config = dict(
    image_size=48,
    encoder_norm='layernorm',
    encoder_layer_scale_init=1.0,
    latent_channels=32,
    shampoo_beta=0.99,
)
Rows from block 7 of the encoder, named by matrix and row number. Rows with one number belong to one neuron. Each number is 50 + 12 x the weight over its row's rms, rounded and kept within 0 to 99. All counts start at 0. After the name is the row's rms in percent of the matrix's.
# gate: MLP gate (encoder.blocks.7.mlp.gate.weight, 1024x256), inputs 0-127
# fc1: MLP up (encoder.blocks.7.mlp.fc1.weight, 1024x256), inputs 0-127
# fc2: MLP down (encoder.blocks.7.mlp.fc2.weight, 256x1024, transposed), outputs 0-127
gate.823 018:36 42 53 59 53 52 50 59 51 61 62 59 65 63 52 55 37 44 27 44 37 72 65 55 62 26 26 35 62 48 62 50 39 67 62 35 49 44 52 74 38 42 43 52 36 46 48 73 45 42 38 73 63 61 22 64 36 60 52 49 63 62 59 49 53 58 49 60 51 44 53 45 63 51 39 52 38 32 48 41 63 42 30 56 61 36 42 68 52 67 56 44 62 57 45 50 38 52 54 66 64 42 52 69 43 57 64 52 60 64 44 34 40 49 45 65 46 57 67 48 59 44 62 60 45 31 46 71
gate.824 049:58 48 30 46 30 51 64 53 52 59 35 49 44 48 59 46 36 49 47 43 61 40 52 47 44 43 51 39 52 67 61 47 53 53 39 50 52 47 49 49 43 41 39 52 39 55 38 59 85 52 49 40 61 52 55 42 48 58 53 51 56 39 24 46 60 00 61 43 53 60 45 69 47 66 62 22 47 46 51 66 47 64 56 50 24 62 46 38 40 52 52 62 74 60 56 59 41 61 58 50 59 45 51 65 38 53 39 42 99 54 60 69 45 40 45 46 66 54 45 52 63 51 58 54 60 43 43 67
gate.825 022:49 53 60 51 24 40 69 51 55 45 58 45 42 53 89 43 32 37 27 31 41 41 57 49 42 70 66 53 55 58 52 59 49 21 48 55 38 47 33 33 77 34 51 50 42 61 39 60 34 49 55 39 33 41 62 61 52 62 52 48 54 52 44 46 54 59 37 49 58 57 45 37 57 40 35 68 49 54 60 44 53 37 27 52 42 55 44 41 24 34 58 60 48 45 54 53 49 47 51 58 41 54 62 48 48 53 72 70 53 61 44 56 56 67 41 60 66 62 64 43 30 68 33 45 49 31 48 57
gate.826 021:46 53 64 24 72 58 45 58 33 51 43 50 71 45 56 52 50 60 72 36 50 56 59 59 57 36 56 64 48 50 64 42 47 31 58 33 40 41 32 45 46 50 51 52 66 61 49 46 50 54 63 81 56 44 65 60 61 48 22 63 62 60 69 60 40 55 47 61 72 51 66 20 38 58 63 58 38 53 34 66 33 64 42 79 49 41 44 72 40 43 37 61 46 56 70 37 43 33 45 43 52 50 58 42 48 43 58 60 52 34 38 39 35 51 58 41 49 36 74 37 60 40 50 46 60 56 48 40
gate.827 251:56 72 60 55 35 25 58 66 37 45 46 60 43 69 51 24 58 53 41 43 60 30 47 44 52 49 44 67 44 52 38 50 53 35 34 47 44 21 61 60 55 54 46 39 36 77 49 45 57 43 52 44 70 56 58 43 61 56 52 58 50 40 51 55 43 81 39 53 58 20 32 67 41 47 60 72 52 59 49 53 72 17 39 48 44 49 34 49 66 58 46 59 45 52 54 38 59 56 56 48 64 45 74 60 58 53 33 36 48 37 52 74 63 81 61 68 63 53 50 44 58 30 56 39 40 55 35 40
gate.828 050:48 42 50 36 48 41 50 57 41 62 63 63 37 39 40 39 44 68 32 26 58 50 60 44 52 50 54 41 62 77 52 40 42 59 62 53 54 39 46 64 54 27 52 60 48 40 48 57 69 48 59 52 60 57 51 60 51 55 61 60 46 60 39 52 43 35 83 33 48 54 35 34 38 43 73 62 64 70 59 36 44 52 43 50 51 59 61 37 56 33 53 40 50 59 45 49 64 59 51 64 45 43 61 56 50 59 43 59 50 65 45 53 44 63 51 41 99 49 35 49 51 66 46 54 41 39 61 58
gate.829 041:56 44 52 42 52 43 52 49 47 49 42 48 54 53 44 63 19 64 36 26 57 47 56 53 52 42 55 59 54 67 62 46 42 41 48 55 49 46 49 50 50 40 47 43 55 60 55 64 60 35 52 53 53 46 50 55 58 58 47 43 55 55 54 40 47 04 81 41 65 46 41 48 49 43 68 67 43 66 55 48 55 50 44 47 51 40 49 32 57 41 54 50 38 54 54 54 46 53 54 55 32 42 55 44 41 57 41 54 99 64 51 56 59 56 63 49 99 49 54 49 46 57 47 53 55 36 49 55
gate.830 040:47 53 43 45 53 70 43 53 45 60 44 54 61 57 34 46 36 56 58 43 63 44 39 54 54 54 55 59 54 67 50 52 54 65 55 75 60 56 51 37 35 39 53 54 41 51 42 53 57 68 56 37 65 58 47 36 37 55 43 42 47 45 43 63 48 00 67 37 49 43 38 46 52 41 60 46 44 43 47 52 58 48 49 48 51 43 43 40 71 54 46 70 55 56 48 52 43 53 41 47 62 40 53 59 47 41 46 61 85 39 70 63 59 58 47 45 99 55 56 49 47 35 57 58 64 56 46 43
gate.831 151:36 34 61 81 47 43 47 56 52 49 63 44 81 45 62 76 38 49 36 49 61 65 37 45 53 56 52 17 44 53 60 46 54 67 59 44 46 51 48 45 45 40 74 24 72 79 56 47 53 56 55 62 64 46 48 41 58 51 88 54 51 46 41 35 39 53 41 57 31 49 42 76 51 41 51 43 46 53 56 60 45 41 61 53 42 48 61 36 58 48 55 49 64 47 31 50 64 66 31 59 70 54 61 57 55 52 40 34 42 40 55 44 42 53 63 43 48 57 57 44 45 62 30 67 54 73 63 33
gate.832 023:41 45 28 35 24 25 39 57 64 37 49 62 72 58 57 66 40 46 37 36 38 48 64 54 47 62 37 66 39 39 46 49 50 52 30 61 33 55 57 75 65 17 71 36 62 63 47 66 54 37 72 51 42 40 55 36 78 58 30 38 48 39 33 44 54 60 47 31 48 49 53 31 63 45 45 19 30 46 60 56 52 38 46 79 51 59 48 30 69 50 39 71 37 51 44 57 55 51 47 48 39 43 40 49 58 42 46 53 64 65 53 56 50 77 69 57 60 54 51 62 38 34 54 56 74 59 43 51
gate.833 106:70 33 38 52 56 40 25 47 48 75 50 40 49 58 51 34 66 70 55 32 58 68 65 49 55 21 50 58 69 58 58 54 59 56 57 62 49 25 66 48 48 39 55 41 52 50 66 36 51 53 58 50 61 60 40 26 68 51 43 49 43 55 50 50 70 38 65 38 62 62 44 47 55 32 61 45 57 41 47 64 58 59 54 37 44 44 41 40 56 42 55 59 59 61 42 52 55 52 44 50 53 40 50 45 45 53 44 43 47 60 51 46 37 54 30 54 91 56 37 43 49 59 52 44 52 71 37 42
gate.834 062:51 40 44 38 60 44 40 54 44 67 60 47 41 31 53 38 38 66 35 23 59 48 62 58 42 54 40 48 78 82 50 46 54 61 42 42 57 38 44 57 41 40 51 51 49 48 46 56 62 56 63 47 45 53 51 44 57 61 58 53 49 53 54 48 43 28 95 30 43 47 44 42 39 47 71 54 55 59 44 60 52 61 43 56 42 46 58 36 73 33 54 46 57 60 45 44 51 34 70 46 49 34 64 57 49 55 31 66 25 44 63 54 53 60 55 40 99 40 41 39 45 48 38 62 42 40 49 47
gate.835 020:26 23 58 61 36 49 57 53 39 43 43 32 41 56 60 49 59 37 43 49 29 27 47 48 45 51 23 56 79 58 47 67 38 60 51 40 57 25 44 64 38 33 61 40 50 36 48 45 55 63 28 70 70 50 57 56 60 78 50 59 29 63 41 44 22 65 53 47 34 51 41 51 74 56 47 21 44 67 49 67 64 34 57 55 63 39 69 48 64 53 44 43 50 66 50 60 29 60 43 59 37 46 45 58 46 34 67 50 50 43 29 31 48 45 19 47 59 57 61 48 44 49 35 32 67 44 47 38
gate.836 273:51 48 50 58 49 37 40 56 34 70 55 43 47 42 47 77 60 58 53 39 40 57 53 38 45 57 43 38 50 55 57 44 49 43 52 41 31 59 51 48 53 54 64 46 44 36 64 47 46 38 40 36 52 70 38 46 45 57 54 16 41 29 49 52 48 37 64 55 36 47 61 66 55 55 47 46 52 51 50 62 52 42 63 58 67 53 54 32 59 39 48 51 39 36 52 40 34 62 07 36 70 70 66 58 62 53 38 40 56 46 48 60 44 33 40 42 49 30 45 35 40 59 39 41 37 39 61 59
gate.837 020:58 41 57 50 38 72 70 56 45 46 42 98 40 50 51 56 65 60 63 51 56 48 45 43 66 45 51 33 53 61 41 57 54 36 51 71 70 49 63 51 50 47 38 49 53 32 35 43 25 35 62 33 62 33 65 65 51 45 53 51 48 58 36 52 68 45 51 61 37 53 58 46 69 27 56 63 54 69 39 46 47 49 41 50 39 53 56 40 46 50 50 33 41 55 55 54 49 31 57 60 56 51 40 49 59 33 39 39 38 29 64 60 33 52 47 59 55 50 35 49 42 33 37 38 50 36 64 52
gate.838 039:42 54 48 34 47 56 54 47 38 53 50 44 33 59 43 48 44 67 20 27 72 56 59 38 50 38 44 60 75 66 54 51 61 63 46 63 55 39 52 58 50 18 65 48 61 69 47 57 66 61 59 53 69 52 48 51 61 56 51 58 31 50 54 71 59 02 79 27 50 48 33 48 43 43 61 39 50 51 55 54 70 58 52 53 49 38 65 30 78 47 45 60 53 59 62 48 58 51 53 53 33 30 55 44 57 40 41 57 53 49 50 68 68 48 34 37 79 56 63 47 44 52 57 41 41 32 56 56
gate.839 019:44 33 59 53 46 59 50 51 38 64 55 56 42 51 55 35 52 72 52 26 49 47 30 58 46 42 33 36 47 54 52 53 55 57 68 61 49 67 44 68 48 61 31 46 49 42 56 67 37 33 37 69 53 53 49 44 65 55 59 38 39 39 44 48 48 61 53 25 45 72 32 47 47 36 58 36 44 37 79 58 65 64 53 70 26 62 48 84 48 47 62 46 68 63 25 66 40 51 52 51 52 39 53 50 54 50 36 59 55 47 47 42 60 53 51 55 60 54 44 69 38 36 32 56 36 67 57 38
gate.840 021:62 71 44 59 54 71 49 40 31 23 57 50 41 61 74 32 60 63 57 33 64 44 34 41 50 44 55 52 61 56 42 54 51 64 57 46 30 55 43 35 32 53 37 55 26 68 53 46 37 62 32 63 49 75 38 50 61 53 43 51 74 62 48 52 69 47 65 56 60 40 50 40 47 60 47 63 34 50 71 21 86 42 63 65 43 49 72 66 60 44 67 58 54 70 57 59 33 49 69 25 64 46 37 56 40 58 43 61 37 53 67 56 48 57 46 37 69 62 25 37 70 44 51 44 31 41 64 59
fc1.823 017:50 43 31 51 35 49 53 55 51 44 48 46 49 63 57 51 82 54 48 75 77 45 63 34 36 49 54 56 45 52 44 46 44 71 37 31 67 58 46 42 64 46 52 54 52 44 50 62 45 64 68 39 42 57 38 37 65 30 41 35 35 39 68 51 59 35 55 49 54 43 54 53 42 48 54 42 62 45 36 59 61 28 49 52 62 43 76 64 72 60 18 34 45 57 34 57 66 47 49 36 63 50 41 54 47 52 28 59 40 31 40 45 52 52 44 54 57 45 64 33 55 53 64 43 53 56 51 35
fc1.824 048:51 62 57 62 41 49 53 47 35 50 61 49 58 39 65 78 60 67 65 25 57 62 36 71 54 63 61 45 30 32 67 46 63 66 66 46 43 56 74 37 40 43 61 45 25 57 65 48 46 52 40 61 58 51 50 49 29 74 42 54 45 50 65 53 58 61 57 37 29 66 34 42 66 61 41 32 52 67 62 46 43 50 41 46 48 48 57 23 41 56 67 44 61 65 40 56 47 59 64 35 55 71 26 44 68 49 37 47 43 49 48 45 50 47 29 44 39 54 55 56 56 52 71 51 39 41 41 53
fc1.825 019:48 46 53 40 50 56 40 43 42 60 27 72 59 42 32 44 44 46 48 61 59 61 47 61 38 66 55 55 69 39 41 43 58 49 29 68 45 52 41 49 57 67 53 61 35 67 38 37 50 49 61 41 52 56 61 52 56 26 77 54 61 64 54 47 51 33 32 62 55 54 37 37 41 52 48 66 37 48 44 70 39 54 37 73 38 62 47 45 47 60 44 62 51 36 58 45 52 42 60 43 55 50 63 46 59 47 52 42 56 41 54 44 57 39 50 52 34 46 43 29 52 70 63 44 59 44 51 54
fc1.826 019:56 55 63 72 33 71 67 42 68 54 36 47 57 37 58 59 51 55 61 55 51 75 29 55 34 54 35 37 53 38 46 41 52 58 73 65 54 59 51 69 44 35 44 54 48 46 70 51 56 62 40 31 59 56 65 48 38 67 61 57 44 32 54 44 55 49 42 29 54 58 55 54 48 65 38 55 42 57 73 61 55 45 58 49 42 47 46 45 60 43 40 43 64 58 30 61 46 51 47 49 38 34 46 42 76 66 20 73 57 51 50 61 61 41 50 55 62 66 53 39 45 67 61 35 48 46 71 59
fc1.827 240:61 44 45 44 53 49 21 57 49 40 49 37 33 61 49 67 34 49 70 66 52 48 39 33 52 39 43 61 45 39 40 50 58 43 53 51 67 49 29 52 71 45 48 60 61 45 53 54 53 61 51 49 46 50 41 59 40 51 55 61 67 44 40 52 39 55 61 38 39 75 42 51 58 50 54 60 63 49 53 55 44 31 49 51 35 35 71 37 45 46 50 50 44 77 43 28 58 28 41 68 50 36 62 45 54 43 69 44 46 40 50 53 58 52 45 52 50 50 40 61 47 54 47 72 48 68 50 62
fc1.828 041:64 44 25 56 55 74 40 51 45 53 63 51 30 56 43 38 59 44 43 47 60 47 59 39 72 52 50 41 54 48 59 36 49 44 46 46 60 29 47 59 60 50 55 56 46 37 52 11 41 49 44 66 35 65 45 48 49 51 50 55 43 80 35 37 52 19 34 46 60 53 65 69 41 34 46 66 58 61 59 51 63 66 66 46 38 50 41 55 70 33 56 43 53 40 46 50 50 61 38 53 34 44 64 53 65 53 53 48 79 49 41 64 52 72 45 38 87 36 46 45 60 63 37 38 41 41 54 62
fc1.829 032:46 50 69 36 38 61 54 28 63 45 39 41 68 60 37 81 63 40 47 70 52 46 46 49 48 21 51 65 63 80 54 55 76 47 69 71 55 32 63 47 36 32 48 50 36 74 61 35 48 47 48 58 47 40 58 45 41 35 38 45 47 39 45 41 50 40 51 32 70 46 50 55 53 56 70 45 63 50 47 49 46 61 78 59 47 52 54 53 51 48 66 34 56 54 36 64 47 59 50 32 44 27 42 58 53 53 29 60 74 46 42 63 68 46 38 70 58 61 57 51 48 44 51 49 54 40 59 60
fc1.830 042:50 43 54 68 47 35 33 44 46 56 59 40 37 46 53 65 44 49 54 62 53 41 57 50 32 43 59 55 82 37 64 47 18 57 37 37 30 66 35 65 46 76 45 58 47 59 42 57 46 41 79 44 23 70 49 52 49 57 52 41 68 41 40 53 35 39 51 45 66 30 39 40 41 40 54 60 35 50 48 64 49 46 47 62 55 70 54 34 53 40 41 64 45 38 47 65 49 53 28 57 66 60 32 47 43 49 31 56 45 45 51 38 55 21 44 54 68 58 56 60 54 32 52 62 51 34 45 64
fc1.831 100:59 55 58 61 56 63 60 65 75 48 50 56 45 35 52 54 55 58 54 58 46 53 50 70 52 39 51 48 47 50 36 45 65 46 65 41 53 53 74 55 56 60 66 47 37 56 37 34 28 55 34 69 56 49 61 57 61 24 47 34 49 60 36 54 61 32 42 65 46 52 78 45 55 43 31 60 51 54 35 52 61 48 42 43 52 57 46 51 46 53 53 47 45 37 55 42 47 45 50 41 66 58 44 61 54 61 38 42 67 60 21 39 31 49 29 46 06 57 53 29 48 39 38 46 50 48 38 46
fc1.832 019:57 58 62 51 51 55 60 48 10 77 53 48 66 64 35 32 64 53 58 65 54 44 61 54 65 30 54 52 44 42 54 25 49 65 45 44 56 43 54 51 47 30 27 59 40 56 47 81 40 37 39 68 72 43 55 63 46 73 37 54 41 52 47 51 54 28 57 54 59 36 54 68 45 60 62 44 56 69 27 60 42 56 47 52 52 43 41 47 45 43 39 69 47 40 46 60 46 42 81 40 59 57 45 41 68 39 52 38 43 54 42 61 66 55 59 45 34 47 59 44 43 55 70 70 25 53 39 44
fc1.833 085:44 45 36 58 75 55 27 44 37 55 59 44 36 55 38 09 52 52 56 48 49 65 59 44 42 41 40 43 44 59 52 38 52 39 39 58 70 32 71 56 55 44 72 36 67 38 58 42 55 59 43 69 52 66 53 37 40 41 62 69 32 85 49 43 56 49 48 48 56 69 49 41 44 16 48 50 68 55 57 42 59 73 52 38 54 57 42 72 41 62 52 49 58 61 47 50 51 67 30 47 41 65 44 53 50 41 39 69 66 55 54 49 49 68 50 42 83 71 44 50 64 78 48 42 48 48 40 45
fc1.834 026:57 56 38 41 45 61 27 40 61 50 50 43 39 53 41 39 49 47 41 38 63 36 59 44 47 62 50 38 29 51 29 45 50 49 62 50 54 40 52 69 59 63 58 59 64 65 34 43 48 53 47 46 44 52 53 25 60 40 63 52 73 58 44 42 48 01 46 48 46 36 43 48 52 45 41 39 60 60 49 66 44 70 60 43 47 58 47 54 47 57 71 59 74 45 41 27 47 69 47 44 57 44 54 44 39 52 43 44 88 40 53 46 68 69 40 32 97 50 53 69 59 50 53 38 41 59 62 51
fc1.835 018:48 56 56 29 56 33 49 61 58 49 64 37 43 60 42 43 54 39 43 48 57 43 56 62 52 35 38 35 60 53 44 54 44 50 53 51 72 49 49 54 39 59 47 70 64 57 64 57 51 34 56 48 42 46 70 40 59 60 70 39 58 57 58 67 32 59 23 31 71 61 63 48 60 65 35 46 48 36 63 67 32 45 32 72 63 25 30 47 61 44 47 64 40 51 68 54 66 60 30 52 95 38 46 51 72 63 69 57 52 55 53 46 47 35 50 65 56 56 29 63 51 56 57 69 42 65 40 35
fc1.836 224:34 50 77 35 76 50 38 56 84 25 58 42 59 22 43 60 61 44 34 55 50 64 47 51 67 47 55 71 54 29 39 43 62 46 51 57 48 51 56 51 47 64 66 66 44 69 42 35 47 40 50 61 47 48 52 32 59 34 38 63 48 45 53 48 47 42 54 56 51 50 83 38 49 42 43 69 62 38 69 39 51 55 64 47 64 48 44 42 36 40 55 57 51 33 45 57 38 54 21 47 60 45 43 63 56 44 52 55 51 73 62 43 57 43 58 52 56 40 60 50 57 49 44 84 53 53 40 57
fc1.837 018:20 34 43 37 54 65 43 42 66 33 57 31 51 38 33 66 34 58 67 44 52 55 52 57 56 78 61 43 50 43 44 50 45 73 38 40 52 62 33 53 61 59 41 49 51 26 55 76 45 62 65 36 48 56 25 49 58 45 60 27 49 33 60 37 32 42 34 73 65 49 29 62 61 64 53 34 46 42 43 32 50 51 74 44 45 45 65 42 39 51 48 71 27 46 44 58 38 29 62 46 21 42 55 34 37 50 49 71 51 45 66 75 51 58 35 35 33 57 66 61 40 58 57 39 51 43 59 61
fc1.838 029:52 53 50 42 29 46 68 44 50 39 61 46 54 41 62 59 46 51 44 60 41 38 55 64 50 45 55 54 32 51 63 65 45 58 51 58 54 50 48 52 52 37 47 53 58 56 57 43 51 39 66 64 51 36 56 41 59 55 45 41 26 39 44 54 64 92 81 41 56 40 28 57 43 81 62 30 48 51 44 68 41 49 47 61 60 44 63 54 53 39 57 39 40 44 55 62 60 43 42 41 49 45 72 52 71 42 50 56 00 11 39 47 61 48 46 56 58 34 64 68 55 58 61 48 47 47 59 76
fc1.839 017:51 62 44 65 65 34 48 59 55 37 34 49 50 32 65 59 55 53 42 66 58 61 33 51 61 30 40 48 59 49 48 38 50 71 32 47 43 27 53 52 42 45 49 55 43 43 31 41 60 63 45 60 61 43 30 24 36 39 52 45 45 31 47 58 53 43 37 50 68 56 74 66 51 62 25 38 45 61 57 58 47 56 54 39 44 33 69 69 32 72 38 53 45 42 77 54 48 34 45 49 42 54 61 26 42 62 68 49 72 67 57 44 37 44 33 60 42 52 36 61 34 42 51 63 41 57 42 44
fc1.840 017:42 57 53 37 32 55 75 33 36 49 43 49 47 62 43 53 36 55 54 45 54 41 47 36 61 53 62 48 44 50 40 63 45 44 80 52 37 44 53 48 60 55 56 48 28 54 34 70 55 53 54 60 58 68 44 51 50 37 59 25 60 59 50 63 45 57 48 42 54 50 46 58 42 25 41 42 36 35 60 68 62 55 48 65 25 40 43 42 36 56 53 46 56 36 42 61 45 38 48 22 55 40 30 64 52 49 50 41 51 22 36 59 55 58 64 63 52 63 43 66 45 70 35 68 57 46 56 53
fc2.823 014:50 69 21 31 48 74 53 27 55 54 62 52 48 73 49 41 60 54 60 67 66 58 33 42 53 61 70 46 47 56 57 49 27 35 39 46 46 46 58 51 46 61 48 75 64 69 58 57 73 64 55 29 31 65 54 56 57 34 60 54 57 46 59 75 72 65 59 42 51 52 49 45 48 47 49 59 53 27 65 43 44 43 59 66 43 41 46 44 49 67 52 65 40 64 55 60 71 61 51 38 42 39 73 36 56 43 62 40 26 58 69 54 53 40 62 33 43 61 45 65 43 42 46 61 59 87 54 57
fc2.824 033:50 53 76 59 56 54 55 60 42 57 48 52 42 77 53 56 43 61 69 39 42 39 62 43 58 47 50 79 48 73 29 70 82 49 66 63 52 51 49 46 51 36 54 41 50 29 40 38 59 58 37 38 50 22 53 60 59 29 47 49 50 36 63 77 71 14 36 45 47 29 52 48 48 61 44 52 42 39 48 42 65 53 42 38 42 35 36 66 53 43 51 58 75 55 58 46 40 41 41 55 30 48 66 52 66 39 44 63 62 22 36 61 39 61 56 45 55 68 43 35 65 56 46 22 50 53 49 30
fc2.825 012:52 76 63 45 59 55 55 66 71 48 34 55 61 62 43 45 50 34 42 68 48 58 55 40 65 55 49 74 32 57 43 64 55 53 44 31 48 65 55 60 56 40 48 45 65 37 59 54 74 53 47 55 56 57 49 39 42 37 49 52 33 44 54 57 40 56 63 50 49 55 63 66 27 40 44 31 48 25 70 44 62 31 55 51 71 52 60 68 35 53 71 72 37 43 69 50 58 51 41 50 32 65 54 43 45 50 54 39 59 52 17 48 36 40 59 22 47 27 35 25 63 55 29 50 57 30 70 56
fc2.826 012:59 67 39 51 64 40 64 54 78 41 52 66 37 45 35 39 39 45 56 39 66 58 31 67 38 45 55 51 42 66 47 36 65 44 43 30 52 34 46 45 59 53 39 45 29 27 60 61 56 55 54 25 47 38 46 35 26 45 47 35 79 37 34 45 49 59 66 54 41 53 49 56 45 64 33 55 30 18 69 48 59 58 55 53 43 43 46 41 57 44 56 44 64 56 38 44 26 64 51 47 48 71 23 39 67 59 60 42 51 51 59 75 61 35 39 57 48 67 42 50 33 44 74 40 36 22 43 30
fc2.827 286:84 40 40 61 42 49 44 53 15 47 52 55 40 62 55 58 42 44 48 38 48 40 54 51 73 47 37 71 42 68 49 53 62 48 52 59 49 37 44 53 46 20 32 54 36 51 59 41 40 45 59 29 53 63 41 54 49 48 34 42 44 50 60 66 45 50 61 31 64 51 49 52 56 59 65 58 50 39 52 54 57 49 49 61 12 48 57 39 69 55 48 69 47 55 35 51 48 51 56 44 39 40 66 46 67 52 56 38 53 41 38 83 55 44 47 63 37 39 47 44 44 42 49 54 36 77 44 53
fc2.828 040:40 56 53 19 53 32 38 28 47 46 42 63 55 47 38 44 44 43 40 60 37 62 50 39 48 41 50 59 54 31 49 21 36 42 61 48 44 45 57 67 41 54 50 63 54 69 44 48 75 52 53 54 41 66 48 54 32 56 46 65 68 50 51 68 42 00 44 41 57 72 49 43 49 44 51 57 59 32 53 59 53 37 54 55 69 46 50 57 57 51 59 57 58 45 70 70 44 45 37 62 56 23 54 52 28 55 56 57 99 35 70 53 48 50 61 46 58 52 55 58 48 45 46 66 53 57 56 54
fc2.829 026:53 39 50 34 58 65 49 32 45 43 53 47 44 49 40 43 41 50 71 67 51 33 39 49 66 33 61 33 58 46 51 48 39 42 51 66 56 47 57 48 54 34 57 55 44 65 36 27 63 54 53 65 36 67 43 42 38 49 53 41 52 50 44 65 51 00 43 52 59 82 37 49 60 49 53 58 40 51 59 55 49 48 59 43 56 50 53 30 60 62 51 55 48 44 53 82 52 40 46 35 36 40 57 62 43 58 52 59 99 60 59 68 67 48 51 50 71 54 59 45 56 35 49 67 52 50 43 61
fc2.830 032:38 58 27 44 69 44 56 46 73 47 42 41 47 52 65 41 40 45 45 59 51 68 47 52 41 51 38 47 37 45 71 38 45 44 43 18 44 60 46 64 49 55 58 77 41 59 37 77 50 54 55 56 49 37 50 47 39 55 62 62 54 58 39 43 43 48 68 34 45 44 70 43 49 49 48 57 58 78 48 42 49 66 50 40 59 61 48 65 38 69 32 51 41 45 52 40 44 59 50 65 60 59 15 46 56 46 65 43 74 81 43 19 39 36 64 47 43 42 55 73 63 53 59 60 64 55 57 55
fc2.831 170:42 52 46 57 47 64 47 58 36 44 57 50 51 44 45 45 87 63 52 42 54 52 63 48 42 41 52 36 41 59 52 49 48 72 49 53 44 54 56 49 50 62 48 46 48 38 51 54 21 52 40 51 36 59 45 48 50 44 54 53 43 62 45 47 52 99 47 71 49 49 47 36 54 47 42 62 45 52 46 49 54 42 41 45 57 83 48 50 34 59 44 26 52 54 49 16 26 51 49 37 55 59 55 55 84 48 69 52 41 48 47 26 50 63 50 51 44 57 52 53 46 45 54 41 50 55 48 44
fc2.832 016:55 48 42 55 35 40 43 36 49 45 39 56 49 30 47 33 57 52 47 48 48 59 53 50 32 43 36 43 55 60 58 47 54 25 49 45 61 54 61 70 46 82 45 43 48 33 63 64 40 50 51 51 73 45 47 55 67 38 48 69 55 63 62 36 55 47 31 51 41 25 43 43 47 31 36 46 54 42 72 50 20 56 61 37 38 40 39 49 30 58 62 29 47 27 40 36 63 61 23 43 23 69 49 41 47 21 31 58 74 59 49 57 66 59 50 39 40 44 41 55 78 64 53 48 48 39 71 48
fc2.833 087:46 49 48 46 51 65 73 36 65 43 48 41 47 43 58 25 33 48 61 46 49 54 37 55 53 47 66 40 45 37 46 37 39 32 32 59 59 51 64 41 66 32 56 35 63 64 59 48 55 46 58 63 40 56 25 36 66 54 63 56 33 57 49 43 48 16 57 43 75 58 44 72 51 53 49 52 49 44 62 48 64 76 68 46 52 09 40 38 57 53 51 70 45 52 54 71 69 56 47 39 42 62 48 40 35 52 52 53 70 61 57 62 57 49 51 52 45 49 50 35 33 65 62 41 65 37 30 63
fc2.834 048:49 35 61 65 58 37 46 71 44 54 57 51 49 46 48 68 70 59 51 48 51 37 58 59 54 50 46 56 49 55 46 74 68 62 53 52 46 45 46 44 49 52 48 41 14 41 52 38 09 52 41 51 43 23 72 54 58 50 47 43 53 48 51 34 53 78 52 67 39 35 43 51 52 45 50 43 40 56 47 49 37 56 39 43 41 80 50 48 54 23 47 46 50 50 38 30 41 44 54 47 56 57 56 56 61 47 36 53 24 51 41 41 53 50 48 55 55 42 56 50 49 44 37 46 45 32 49 28
fc2.835 014:55 28 74 49 50 45 59 61 58 49 52 46 48 56 73 57 74 36 49 48 38 37 66 54 45 42 36 57 36 22 52 61 49 47 55 43 47 35 32 49 40 49 57 52 49 37 58 50 24 52 27 70 65 42 54 46 38 81 66 61 32 68 45 52 34 31 69 62 43 35 67 53 67 67 46 26 66 66 68 70 53 35 43 52 57 40 52 55 77 44 37 55 50 60 30 59 35 43 56 43 37 44 27 43 52 47 64 41 53 53 47 27 51 50 40 60 57 29 65 42 66 46 64 38 48 39 51 35
fc2.836 183:52 38 43 51 58 58 61 52 52 55 60 50 43 69 65 26 29 51 40 49 59 58 64 43 74 51 30 50 30 99 55 67 73 33 49 38 70 51 43 59 62 46 49 47 51 40 60 50 49 42 54 32 49 51 57 50 65 44 52 42 19 47 56 58 51 55 44 51 36 36 49 49 45 51 52 66 47 47 38 40 73 62 58 30 56 37 57 49 58 63 51 41 37 44 48 51 42 50 62 54 57 52 35 41 53 35 32 22 40 45 47 51 41 51 53 41 17 60 49 45 49 62 60 46 43 82 34 40
fc2.837 013:46 70 36 41 62 55 39 33 50 65 44 46 60 52 59 43 40 56 38 50 41 60 22 64 36 44 59 70 61 47 52 46 61 63 51 45 49 43 50 52 59 38 43 48 50 49 63 64 74 56 44 76 65 49 32 46 43 45 41 48 54 58 56 42 37 50 41 46 40 57 26 48 51 59 36 29 51 30 35 61 58 54 55 48 68 59 44 50 50 28 48 78 49 39 45 64 52 30 41 41 31 47 42 38 57 28 45 48 45 47 46 64 57 57 69 40 35 41 17 46 71 44 34 45 17 61 38 52
fc2.838 024:72 44 47 46 40 63 32 46 52 49 41 57 54 65 43 34 30 33 47 50 56 54 44 59 53 54 47 49 47 68 59 33 56 53 60 33 70 45 50 44 53 44 43 60 54 45 47 45 51 47 48 47 66 81 41 41 47 50 49 35 43 55 44 44 31 00 56 38 46 53 58 59 58 61 59 52 64 52 38 50 56 62 57 41 48 43 49 61 62 69 55 62 54 53 59 57 50 46 46 71 40 46 39 51 34 47 47 45 99 51 54 58 43 51 52 51 67 57 41 42 47 39 62 51 46 73 37 53
fc2.839 012:40 64 46 56 44 45 52 37 50 39 28 53 55 68 49 51 40 42 41 35 67 53 50 42 55 30 49 50 43 40 56 61 48 48 63 53 44 62 35 62 69 65 46 41 37 73 61 54 58 47 64 59 40 32 49 33 53 43 42 56 33 35 54 47 44 47 54 68 71 51 55 35 28 51 64 44 66 50 39 29 62 45 35 43 54 53 59 49 62 36 68 40 46 48 43 28 36 87 39 72 46 48 46 42 51 49 53 50 62 70 54 21 51 54 60 49 66 47 32 59 58 53 43 25 53 28 42 43
fc2.840 019:54 44 63 71 45 53 62 53 65 84 34 65 52 36 49 73 52 39 52 75 58 64 61 56 74 40 39 59 52 49 57 61 59 46 43 61 59 44 56 59 56 52 43 68 44 48 45 37 59 32 49 54 67 42 38 51 36 48 67 49 35 55 50 54 52 41 50 71 32 74 40 59 42 56 56 29 59 50 59 61 33 38 57 53 44 66 36 46 52 31 39 27 58 43 40 54 34 52 45 72 31 47 47 43 56 54 81 56 65 56 34 46 26 38 44 52 39 46 59 48 46 56 41 44 59 55 47 49